python train.py --model="CTC audio transcriber" --dataset="short read English sentences (LibriTTS-R)" --train_examples=26041 --time_shift_ms=50 --n_mels=40 --hop_length=160 --input="log_mel" --spec_augment=false --win_length=512 --tokenizer="word" --vocab_size=5132 --arch="quartznet" --norm="groupnorm" --activation="relu" --weight_standardization=false --channel_attention="se" --depths=[2, 2, 3, 2] --kernel_size=13 --stem="single" --widths=[192, 192, 192, 192] --init="lecun_normal" --residual_init="scaled_by_depth" --optimizer="soap" --beta2=0.99 --lr=0.002 --beta1=0.95 --shampoo_beta=0.95 --eps=1e-08 --precondition_frequency=50 --max_precond_dim=1024 --merge_dims=false --one_sided=false --adamw_lr_other_params=0.0015 --grad_clip=1.0 --cautious_weight_decay=true --steps=13800 --batch_size=128 --epochs=67.8 --lr_schedule="cosine" --final_lr_fraction=0 --warmup_steps=690 --weight_decay=0.06 --adamw_weight_decay_other_params=0.05
Rows from block 4 of a small CTC audio transcriber, named by matrix and row number. Rows with one number belong to one channel. Each number is 128 + 24 x the weight over its row's rms, rounded and kept within 0 to 255. All counts start at 0. Numbers have three digits each. After the name is the row's rms in percent of the matrix's.
After each channel's rows are labels from the 100 clips, of 14976, where the channel reaches its highest value: "responds to" is what is common among them. Only what is clearly more common there than usual is listed. The data: short read English sentences (LibriTTS-R). In brackets: how many of the 100.
# convs1: first pointwise conv (model.blocks.4.convs.1.weight, 192x192x1), inputs 144-191
# convs3: second pointwise conv (model.blocks.4.convs.3.weight, 192x192x1, transposed), outputs 144-191

convs1.110 102:172148164128122125142140148104116077127132106111088129119113130051130098130097111117109140137130129140110150175127102091141132162085139148110081
convs3.110 113:119126110147121118115118141134103149146116133125086168117124122125133137157164130119123122138130120129155124145142125082132166123147113150137105
responds to: the word "what" (36)

convs1.9 104:123106141141077120088132143127148151155115085104175094111123133131120112132121134156087120114187176095169162163134126112121141091105158092113087
convs3.9 097:166164158146107148129156141141175129108112121108125159152108137145074134131112166126114081150153129125108132097107125100090107139113123105152135
responds to: the word "you" (36)

convs1.154 088:114129126122149148132133119122123127130139133107154116107127111121179114107108125114089111122149181167109107083154113146148132127132182116148107
convs3.154 102:116168100139122158184131118089144155112128112105138171134143169112117153105154119128106148175128094108133134166104110114112142138124108178122112
responds to: the word "have" (26)

convs1.122 100:118118136132101118115092101124156162109110178116119082109132132111115155150138149131080099146167097111107137132090137107132133070112086110145134
convs3.122 099:100133093115104134107137110136159139084144115140164141077127132161133142165099137130151147156144133137144145139150135142162097152127102185118176
responds to: voice: male (78)

convs1.61 108:119130136098103118138143183106139166104131139152108104119107153154140113170061152132093122117107115158100144123127103134111151121114120163159154
convs3.61 105:119109140137124150052102077125069128077120136122158112117144119107158122156129123110114163111138119153174128101127150098155137111128159105092075
responds to: the word "we" (32)

convs1.82 098:116103128144117124129138132115082097104119104093105109110137123101153124128139154132124151087098079088143152147149175121157097136127096142157105
convs3.82 108:139128140129106128140146134149114124102119087153079113117138084116108144129124079118134130105153149146157136172139164125118177095182130144138127
responds to: the word "be" (46)

convs1.39 094:141170132149099127101104110098158129117156065065155151150132100124135147154097127182144155097140147167146095127110140127135128100106159138094134
convs3.39 101:138078088118138108121116176123110116144132108133161131099155112104114119137122144172104100098137155126152153094148126134165119114128151107151170
responds to: the word "was" (28)

convs1.68 096:113122139082094129112129116132136141145110158124160152127152101162112136136117164130126113150146098134119098107125109163096111153132118088141116
convs3.68 104:146125116172131128144110146170169157145134143067146108143147096164129112110128089119108098096101125111077138139116125157112154116138079174150139
responds to: the word "not" (36)

convs1.65 105:119116160124117106170141169136148107099163132110106127085115157088134110097125088136126158127127105123101139111154157131103082146150147108115119
convs3.65 105:096127123155098101155148109145157160107128109160135108131150151187113146111133143127121131129132121137151111157099064097119122139114089172133108
responds to: voice: male (72)

convs1.72 104:139119128129141148151119105166133157149111134153142134160191112113141129124165122137116118107164119109160125106122108095119151151111135104123083
convs3.72 094:142133117129127113093159132129156126112118120127175104103144111097149126115067133130101119124104137129124121152150116146082106116089106117104109
responds to: the word "the" (63)

convs1.138 098:144131088123126121135115151119123154094094136119116147171098131157086114126092126105153155162118127144187158101165159165106121102114098102129111
convs3.138 112:130134156143155073129079150167141143103130192166110104114167129148124115161126115138144128149081118105096139147142132170119124162151154111127107
responds to: text has "what" (25)

convs1.60 095:156126138097117106105176140136113138131156136142145134137113147155127090147139094101086092113136119156144117140114102133116182122116136128120102
convs3.60 103:072187150128120160133131120139133110094125088103151165122101103142152162146151083155120102122118159069143163143117122123128107124127116155114108
responds to: the word "i" (38)

convs1.52 100:112081113145145152030118106143136108127135141113110157110127150144119141093149179167135130144136133120131105117126154124109134105120091130114138
convs3.52 104:108128158137177159124149143145107103194132139073119106146153113159140127120137105097111121132118090116090154114131151123136141125153087178095099
responds to: the word "i" (38)

convs1.62 089:123132156130140126146116118079099124144098117080117147099197139159150118135107170121163143139120141134132123156142123138106143094109151127136107
convs3.62 108:100103101107089106177123137120107140122078165113135157100129093126128147107153117099106133122125198134124134109167141097131130184092092118096148
responds to: the word "the" (50)

convs1.143 097:097126152105115123117047147138115152108105145132119154091152170164125143162126161101147090104117110133123115136138155127163168154135147139164125
convs3.143 099:154125158135071131148100106106091103166133088127152144161112125166152129118133093171180133117135135167137093120141162124141145125161153105128110
responds to: the word "me" (55)

convs1.94 105:132113087118073130148115161103138076150131175137125104100129138126142137162152091147112159128120110110119157112119113156103122123165118139143155
convs3.94 103:168125141101129140121119065121174164108112110103133152127128158082078122137120163096149157147120117124091153091115128092151133132125135095163099
responds to: the word "what" (53)

convs1.177 088:166179138170121124159067158132141150085145139111083125122103124117130129164140139123154146156111134146154140127146123080142123150097142077105115
convs3.177 109:133082143108123126158095116103136142079143152104120154122135126148104133108131104127112133113113148137151143096112097082135133184106124166119082
responds to: the word "said" (26)

convs1.83 094:109163119133115124074174146133164101091104124070142098138118100060134126147118125117146095161112101108122112136103137153119138133124136161058092
convs3.83 099:121156165100087145145153158091151116172139154147106122113142102113157179126083115126159104082160118146108085141112060138139114140176102140132133
responds to: the word "you" (39)

convs1.150 098:173141109115178116133069126148121137130145141103130130134117125091136117153163098138136135121147124135117127109132125120115155116119090119115124
convs3.150 101:172101132107117174120146156165073092119117126117107130106133142143094125143159133125098104128147102115083121125115166118118078121092109133142113
responds to: voice: female (82); the word "i" (73)

convs1.115 096:133146141108095157107119108120136125104115140141139162143161142147141147134081149122088103127095090098124104104098117120097140127080128150150128
convs3.115 103:095148134101158109098094146179117139142106185130139093130143129133097143127097105128138102137135101108137160134130167149113137132107109066120120
responds to: the word "you" (37)

convs1.8 107:145135129137074157164131107140174095148098146122102120098123161096170126118128139136076091109118181121118160132129126114167122123142123088110123
convs3.8 106:126161140133140095123160159124120080148143088127131108115153161128118116125131151139123136132108090166144130093107133093132127123100129144120133
responds to: the word "was" (25)

convs1.151 097:126152122117094113124086167118151124116120144137150137126117101129105130126142155098132126092101082132088162129134115108142129118128130104129142
convs3.151 103:149159117121112138137120138144127091104142153122189109135122104125119129108102105117136127093187162128118108104098155137087109118098119125155117
responds to: the word "he" (28)

convs1.57 105:185149161154122134105133091114101110091114146168166146131157139160133118094150144168095128124126124121152120146131123135159156117124123136126116
convs3.57 092:162118172110140110111126083086091160090136169094150151108137145177159103139190105085151123164135130154091125130163149103144098147153098094124165
responds to: the word "do" (43); the word "you" (33)

convs1.63 097:128144156150171145125132133073115143136090105176125108114178141118125136151150108149117167109119111108158109111135141127111136110142164162165152
convs3.63 103:096139113124115137094122110154094115155102109088143141188188102117094167083114134142142088103152106119121098152094151206130147163095122094118113
responds to: the word "me" (28)

convs1.93 092:137106115155149142148102106112096143137135154126104137129083156131140117113112100148150114124127140114133171160140151117098152116160126125128146
convs3.93 104:163157121132108128136131095185123120091160086124143151112090127130144130124125097131123157092113129143120137096104102157092085080150091121138089
responds to: the word "no" (33)

convs1.133 096:105130158129141101111120123106152130140130118098131163123141148111127173153103170117143148161164128090134124134083148149101130082049084117141126
convs3.133 104:173124149153148125115095136140134090126130114083141106141146108128177179091143147107100136154153137112119109096116146150127113123145086142118159
responds to: the word "i" (44)

convs1.103 110:149107134140087199119167142117129127128149156098123104133109148150147132107132131084114089152148137107142148161113142132088115127121134122158136
convs3.103 100:121111087143123128143113143104187123112170145111140115158156111197128144085104061117151108187153078098124124072121133094114100162103095144142148
responds to: the word "you" (34)