{"norm": "groupnorm", "shampoo_beta": 0.95, "cautious_weight_decay": true, "final_lr_fraction": 0, "warmup_steps": 690}
Rows from block 4, named by matrix and row number. Each number is 128 + 32 x the weight over its row's rms, rounded and kept within 0 to 255. All counts start at 0. Numbers have three digits each. After the name is the row's rms in percent of the matrix's.
# fc1: squeeze-excite reduce (model.blocks.4.se.fc1.weight, 24x192), inputs 0-191
fc1.0 129:119142143134119038176068152169117163144125084115145120120166091102121152186123059159217067146129150118186102113132114168122134123187084142169104098149115126119111085164078114183126190066172204209164134106167135109096129157116136126132167114155112139094115153143136097133133163174145128128172144105080099141066122166117154078111109131124156124140151108153093142165163098141120164132089158072114082182129155088113173167206166162063139204116127082124151149127170099160116092093116114134132111114184139154138107125138118120157119138156152116122102123113153152133185179134157104126
fc1.1 113:131141172126097081160084131131087145151164112143093160122186122130139149063208219138023089094141154102093119100161120118159152112144155100132095116082127129139108147153135163074140160150095125107123186111110208103131107102180184146140131186136164093078160094177133122117156082171132093142142144145137110123125126154102077096104127124111165183131143091107158110084082116105118115157190220063150123169130118129100115107129176129160103166164152124103160147134103147141110160164092063155079161122121121115142142180083112145081158108096132083101114128127154131138104132071105101186
fc1.2 036:124093174110075151118148132144099104069136110144069140141088099140147134097127129164052101113133121164136082108076154184120133122080116117080103153134098104122177148222126087046124215103101109144167094139083162175133118193086140159074178064137124182105124125120165121170114175109135125175090075147096135085121140115070180132085086123108137097192102167138172152126136140074152175124152142127086167136167122120171160136087171142107066120137163206110122172111159145129114141115177124134150130129161164133132137112107119139119131116084090093134137160087159101118079116091105131130
fc1.3 036:204130201065084138151124080135126158140155108143092121177177094096136090058134136122136132143137086148062120121178134156101108166095122052167096184129108116103111144142088118201169104104097066119139101151063106065151120125183099171122128111145177125145125153144096087124124121133121160067119149049150115146138087120091135136094135133069080102130161132195070110162102164156161097129106121121160164123073110099091120164071107109154095104159142119128147120077154110100119098157153159129082100120183120148120136135174076096142185110099154123072130098144165114138122174143166088144
fc1.4 116:210112157142063117152102094119146147110121156132158103108172126136102121072177101107100088161133077130136161057165105106143129161111105180168210064177107156147130180093171129103124139176107160148113140104077175093145148134124167149162146105155144122131128150121171085147162167107090093130138185135121129128147085147158157131177096183116125144110111117087148097043120104122160095088127111120128095112154169136150162077113134135091157108118089178089075168147154137129135145115165093073133118145082134167148157157076195108060138088140132054125130201142156113194177140111108115143
fc1.5 040:114122061133146147136180095105080092117110067158115172084155152136075150135105176143094132096160148131143173139101114165076237126084092116118156074143110068160084089151113160153086116171102126107119114129117072131131129148100112122168114135090143211155159086112098110124139124172113137190085179153114121118049142123106107175109144106110158080132066152109135148096159095136132113128135174119145042152110088091140186151140122099190136114115122171171104162099106096086120145120176114172138154106161142074152113088137087103119140089184091155098111148187103118140146105102078123105
fc1.6 146:111154125126161081153086142109179143119147110111180107115131175112129127132157182102167124132128147089129108162161079121120113149158139049174191146139119093165064192084116169112129202133135153116147087108105126157104186150133097077073132175088148132104131147147140160128132080137159051130158116143083111202157168119101145120120103151157100105169075123054150120118121079115151128115116133127133099159166165144156099087124149080156149156158157110093134148132136165131086084204133119154107099131062128155100127091180072107138125145119098131107170169127142084135157098155110086250
fc1.7 086:135156148091096128128091106126090052123128162100169135101128229130073137135193134121115110127156173128105131052104107134106102131140136134142114169155074153132195122161094119201117201091123109122040187094157098153082127139125137116154116121082095121110096149110144096140101118182108139090161155166148103148107133154105068119127112068111154067141154135129138099166084112103121134063145129170085121105161130094113120102140100117146128079100144147115146132038153178126168064104129101114110147098182136144125096181133094105097080139159120155208136171118099113151116101067136083134
fc1.8 042:152123146126106163147126157134217183170134129138122135102077112122096145129141145167115163107172144121112108101102121165157139147091132104127097105136124181149147106131150058119169206056136110104147157131138094172166134124155167116116136032136142215153106207110097217124094111131161114084047075121172138100201113123147125115126127131154130160127110187139150098108148157135212117102090070079127145065092164121128165089117112144116081173099128118155093165125154099097098152096120177158098069120154154102133113128105154119120156148151090120100147097164160131144171132077118108120
fc1.9 149:130134130107162095127150157100112111137162124199156130205112109094088085129143089134139078199187129111118152140158143125134111113176131133121125087127177152165098170099078133077175149186107146090092099181130164191121080153138154180131126164149149201109158117163126156098105053103180154157189125129120160115138102123097137141159137194145115136136126100152120098146087067140077146150082176075100131113114189132127105182148134116134134083102158122158224140155141158113120168131125109106096126173112164146085143141156168168125082128108121164129152152155113124123110151228107059138
fc1.10 042:112188143153092113143069153172101112098131123142107194139119085151076111114158105121139180134110158203147111066069151167102125148148142125065164094136140089125116090185165141145171144122168182087198154186144135121140174172152120172151145084152146144157130099110192097126153123114121136122145120165124094146151208142124168140120106125156198122117135100119129193158178172094172163126120100101120167145146108117112185107130153092114172167156099177117097135097128152112144075093049144101110060128191092133151135161176115140104151099124057145140132100086142122121087090137113166171
fc1.11 105:096126178150139173117135126148085108159125107089120076081145113115137143117193091111103122107123152179118128064108065104127111148134133113103127149130168114218087214153085136148094106149139136117128080072125111094106164095078129134150108094116086107083137081121141157143145176104136120118111115182148153111114129137075132105174124165072091094182112112107079156079102184155130112145172093086113158145111132147125152134104071094037131133094078099154094092147140149179130128145122150118144127028121133134160049102096145116106144109123145159184088154160210136139107123071141114076
fc1.12 171:146144107109148083152139171137092129146103171174092146113148116098094168150073115132145129105149153130168125166168110128114119106108111146108163103121116111155146099066155146124131154098090213101177134139145175145155043122139085158162186142152140121138141092166113182130132046067113147140205129124205174117142056117108142118142160160112126125154129119165173057128097125150093138111083181098072166133093198163139091120204142113107150115164147095153113126192152116165144133113078095133111166144114083144089190141118139150147129112152158118139080170120135114156067088172155079178
fc1.13 110:114125131089163105100149127102152165114127148145157110135145151142190173111197118075141137123152159148116113058154110110131185106113141076154091129131137100147048199138172134104088095125139154147054108161162116157102159127144084115117071104180128186166119079148116200141172151101101152126098157124180097199156104151150162142166088151104128095131080080215137091118147107157109091086136117149142111089123135127139167162174136124096169176180131073128162106133145168085117148169083128125085094145117190130123197155112141159125169091092175103167106133108184092098153155147110136149
fc1.14 121:103136166145132137092110163141144187163131091136178204150159127136133061140102141158165119127177062161124152199130167139121141145094148141097113102163094075166125101136131090114148179161125181136116099091111129070141076153151174071144085113155112137084136106150142137102107153089149112154169166141160188153120120145077150081122127128112163146124135097138108130101157075176124100189071124097142139115050162154101116128093139059124154134123089108140117152141142115151103126127127063069177103220075197110137146175119109106116117109113097124127158064104166154080119159090158189171
fc1.15 041:166082070138081139111107127101116100145134098136127139128207128165128106158119082160132153110148151098121174127069183103108127178128142097176122159135183122185115128097139105100135124128116119135132170092108087134173149128137190122125148092127189098138161148145196061120138159127140160151140199101134058107055177069157163147159121148122134127188128105113091167196153057098144085150081145098148166102133104132119108138126151158126123142201108127149113138161099081076144143124194156137106210105086133107125129155109134141177074143086131127067131126085109132115133074126181062107
fc1.16 133:119140116095171061170135146124108205179108106125135102144111216093127147112137101191209106152150138115156180134141070107123082122120096114197141065179111130109105147098114089122087131139125133143109119150123152180156100146112140100140134175168154175126196145114141124127083109146157108129195166133130139157091085163141097126218127119102130151138087112152154089084055105147087128103126178089089149163149133125129104190168152092120159121159134180113079133160094116167147015128184115157107139140126137133081131114134149109197119137163149113140126161110118131093156154108148069115
fc1.17 043:140106122096133138107124091133214090108150055196149153142159087148144112138145128170104092131092154112064139099147154130121127107096155189127119146170096117140119136141130075141073086166169170136104144086139086100132123164095104075072130075071139140120171160139080142149127079085093147093134147077033165162079106157117142181127100126179168157151145088134162090137116162137154078086110070120140182055170109115131147124113131147109099128125158148120149119116132131168136116103142161107092200088141105065171116145171052142124136079139093146115132146144163100110101058155139148099
fc1.18 039:104113089135098138159119060159137113163096093112081106125093133119168132183107165108098152128084124109144110099152159177116098044110156136119170118079175113152123100115129123058149144172080142097119142119173137088080099136133208084197137040100108155151101127184111129156052119135177150067160097084145119088110130147108059122098111107170125101115123207105144113170147133184139136082175127095119173161067105140145102086107173098113133095170118073136127092101093103116143158124127156067086129092112088126176151114168100124108126150088142108087117158079152139131113151133166105139
fc1.19 145:125128107123177057131171127151096135171142098084133129118073155123128150109143100154214161133132117135152114116152110083136101092136123129144110097127158109149089136124121102111124138137137142129136133178145138177115105131120097104208113152142154183063131110104145200146100066109146171172150150098147149215098065080134100093137139197122110188079143114180118087088086111150093167161108072095094143121207158084118082143191130115158135119084100142130121124147187155157111123128121096148101135152138119181127163173156127107153158152145149100102144129049137092140196132152201077183
fc1.20 033:165108146104124105163134118116130095131141075104204130131110162191106115150140143146100152121157120221107131130179223140123126087132098071159161144187204120094111061118138139127083076091104144146140120138091089123104111110148119175141139144150107125139124146113110144103128114099079072151167175167097101122054165134129114145109064142100084141114124152139139085136130141121132124141143125105136139075116067048146099174095136148103137079123150126158080134125044131075111145146169109097089155164150156149198122102155172103091156130137164123140077151194114133114048140107190120157
fc1.21 115:117129171147121156144109131144166118192085142169086130160087126121070117147174127141134103203110117237116187163158025081142089113105121123160086138103121126099116189177121146114117181147097156125184110164127119148129164156140120103115133156051143159108128107035118120198186130129122117146134192143103090184159151126137118133157087093115103121119137084161148122147142078153135134097119134133112131146128173125161101072126108125170119144120092122115186122123203155101175133137161114170177123146105117111132158138131129117135169085148127123160159177223086140122135127155081094170
fc1.22 034:066111116079121182160127102161147084105108163132134150113175086145190070137117150153094106135148106094115107112146150149093109211149132095115184098171088138142130120127170132110116140083156121130129155054126135057160168129094175131100145126095170117140079118090067104139066131122094068135097150190160153131065123112119170163168172106075062125150161177156144133125117170134096118160143101207137093120098151136098092118128129120113119113126124078118138048155103136106126147177150172073151123106130102162085126168136058128078121158151154144091151109152128091076106080117177088172
fc1.23 112:166151169106071142112197106103136092112151140163104133140147080119136116071098176186094159121132129184105068147116111097144142083150101181065197135122153139136098164075056164107119105120123104112141116168136171144110033095171108138162131126148095130139144088139148133175112141179101175137073155215141126139119134148149118094141115133130109142073118106139112179155130131082144125134128044158110150138151117100114125082168151135153148169224118128066111097211056164130092155153123093135113158111126134087153131156110129134115137140140184123132149110068114108183107111180155147118