config = dict(
    model='CTC audio transcriber',
    time_shift_ms=50,
    hop_length=160,
    win_length=512,
    widths=[192, 192, 192, 192],
    init='lecun_normal',
    max_precond_dim=1024,
    adamw_lr_other_params=0.0015,
    batch_size=128,
    adamw_weight_decay_other_params=0.05,
)
Rows from block 3 of a small CTC audio transcriber, named by matrix and row number. Rows with one number belong to one channel. Each number is 500 + 40 x the weight over its row's rms, rounded and kept within 0 to 999. All counts start at 0. Numbers have three digits each.
Before each channel's rows are labels from the 100 clips, of 14976, where the channel reaches its highest value: "responds to" is what is common among them. Only what is clearly more common there than usual is listed. The data: short read English sentences (LibriTTS-R). In brackets: how many of the 100.
# convs1: first pointwise conv (model.blocks.3.convs.1.weight, 192x192x1), inputs 0-95
# convs3: second pointwise conv (model.blocks.3.convs.3.weight, 192x192x1, transposed), outputs 0-95

responds to: voice: male (74)
convs1.70:558475452483500561507569547454468494466474497509450516540518556531473504539538482436490512470442508503616526495524484565518589501483449458492381479526405558473533524463462523501547548456488512545473507521581555478536529506477484467556480551505493503460539487467519514407426491535408493501
convs3.70:543429567546524534500508482523433462566528460515514482465528525463424474403461511491545490536443472453472476466466506496460511510519543485484532454458472580442491416512518527489521494513449524463508503519622532496525470550514453542553500479497487427527452535486421474462469426513489473507

responds to: voice: male (82); the word "is" (26)
convs1.127:490477503556457502512451460483585413536537437503553492464507449452472522457516471535490496507520526520504491498555566514530520466511539423532494472528494542485492432528508447461476458430504471509510542448556492524460489542519464464500486478521517503503512427543456495497467515541487514504
convs3.127:485500563530554423484554506511417522552469543491510443503512498523492456445462471483520485433403553494520481430538429457515511533530577478410515457504501421523549550579419464446498487521568547470520431477475524491483553493471497585511522441530527443470476495462493489514500551571542509491

responds to: voice: male (77)
convs1.67:495467499525556501529516459488470418539546476438446399515489548474478501512530555462517542470453526549428478536578502528495578458518520531483501511455547528497471475544471469539516489500470508439500496529561453501504531517527508508514442543483456444508467425530553455528533604482515415552
convs3.67:494490529535491497450460520540568436501548493470546492575510458553552541464464482516577510550550456513530478525513505557498504480483513523515447479499565501491521524491472462520512562571535429544565483449530457450476500523498516537471491486531532509498499559453509463511468504588459483506

responds to: the word "it" (32)
convs1.133:470546513547506579494544534555511481567513470504432501514436535490578444508425467521507465530522519526489562462504476497467574534511540443541551539444479535503521545499578502522509452471559480435487502479489522530508508546486563538481571506443473538532488482508527520530471508456482515529
convs3.133:524466482526522480518500450503525456462476558607477433569492445438532471572568547453502440554482426495531530548535531483498557516534512536532500555477529496537552483544434469564542468459588460451496497501528487458476466528482508483551445468486458597449552497473403484536554523570522493502

responds to: voice: female (87)
convs1.4:498470477525520482537561456549530522549503482525469483455466439523477516552520465515468467530490443516453523485463488527579506456542487506540478471417579459509484476556496488455477591502483438483520548462545464467481507513482473521471449392442510490506510530539575504504471396455567510453
convs3.4:528545503492459464529506526487482542535479494502504491484538498552482498509553446412516499495505421470560513496580580515515535473500536507567458483526447533529507535496501489493566495503578501491500466540466491526562500512476498479489534537489461475444573464501452475542447490545552440525

responds to: the word "it" (35)
convs1.181:446521519503548533477474485515505477462499529417477482507517449502559528455509507532579462509635520494501493454524534545484483510534453487464610509512497497492464528443494541503529543570495518538429437503486405485442521544497511552502531407511536550517535480501453497446461511499414480534
convs3.181:474581492515504487504542477486502499504476458604480492510571465458531478552486531457512555490489551413530550482463539515492442487490484494501508529491499543539467548434485487514509491526529489476414494502439472505497553434479473484544549531527491520420421461474424530467563460507521466527

responds to: voice: female (89)
convs1.28:467532564479521459479509463478495486480523531507523617507618514483409423508502518541495489481528521523454528479537477374536553491470550497462490490455481454523493541525527498470480459535458479524486465462509573438447568456482487533546434548470452519504450506428565562473491547490515502483
convs3.28:496473529477453529484482473495457433515513486535528458557614524471521416509489525514564468498519432502420523437485546502474516488455517528518559457581541478537538494491537491515457489489566455514552469513435479534464538527493490462489506431537524505466513499558516552550471560506542566501

responds to: the word "was" (36); the word "what" (30)
convs1.53:473540484524516457467559508486497524496516503493642476571546496494468477542468483519487504481449512494448492513423457517551491492476444479547564515497517471460484453508480500437547441469525497521428521540441444496473475474549471531469506404524471498547469496538430555421477485497513499509
convs3.53:438574522521538549555490542533533538520511511520519496466528506475502491519589519446493489472452474516531508548499487518498533610576490522507554467519484442441472453572526525458533510576462496456528468467484507506539489497464458435553492466511477531420461488494482416498474519499543454550

responds to: the word "it" (32)
convs1.142:506466523535465520466477459489565518564549521465482520507546496506435462491416518497487441533464553533514481433519495500508493552483441459454490506471424423550513514535514487490498469523553589527506513451473540433520551463503496557503478455496517462512502562493469494491540460484464503550
convs3.142:501526449518480419440543429472485413491529522414538453417588525504540469496532497516418555472533486460481524464527525435485503445485497535437502513549510416434482529537478506498554463459500516492458512463530481526508484484431563430433528497549445561535495545544469492447439440428507520513

responds to: the word "me" (30)
convs1.174:491490539508435466509509431492511586547487474474483505597487408526460480525418518493516426470527448467529563469470538449464497483533511564509516483507447525503486472477479473482532520500559472482454547534533600491560494487466507548500580478454378483500553533416510527560528504443513460511
convs3.174:486498530447508490565518507460554468433599528497519518500458521535504493445514557491487524491543494515446491507542500472549483476474440471489511538515519540579551498505472572547473581555476490548553500510535438530502540448516494436475579417480457514442509477484529532542541467536514518462

responds to: voice: male (74)
convs1.3:547468527535527419475488466491540419553534505492504490464509534419442548500521536504514466498486490485511484496486496466537439564552490564499534467525521438484509546445471503536486462418529459500538485495546483461500505499469547530520425547460509518456417503464374546465501514532450479583
convs3.3:515552517591526550466447573491459511545502486404551471496539520504498547520512453515504523534514480493446455497449508484518444539541495409528574493473483533521486513558527437506451487449421539441475504451489412503568525533468543486484430486485524462510480504500470541554577506504462580451

responds to: the word "me" (27)
convs1.27:534478476503535473603574461585490515525482511518447424477478472562508503537425560483567465473521551559550529488518524529489513454457469506474455499462475458471450449488511516522524499479519570594495500431469455465495552513488500514557479504519475520504514526512526456501480450461533482585
convs3.27:439545475491517483511542502529551484463464495527499484548505468517502508567413500502494466482509541545450508510539534493473498460454450512481445549514515486507493579526478416507521487493506524474457581528498435526479446462506535447436482464580589469449382516497507455512473552493563466541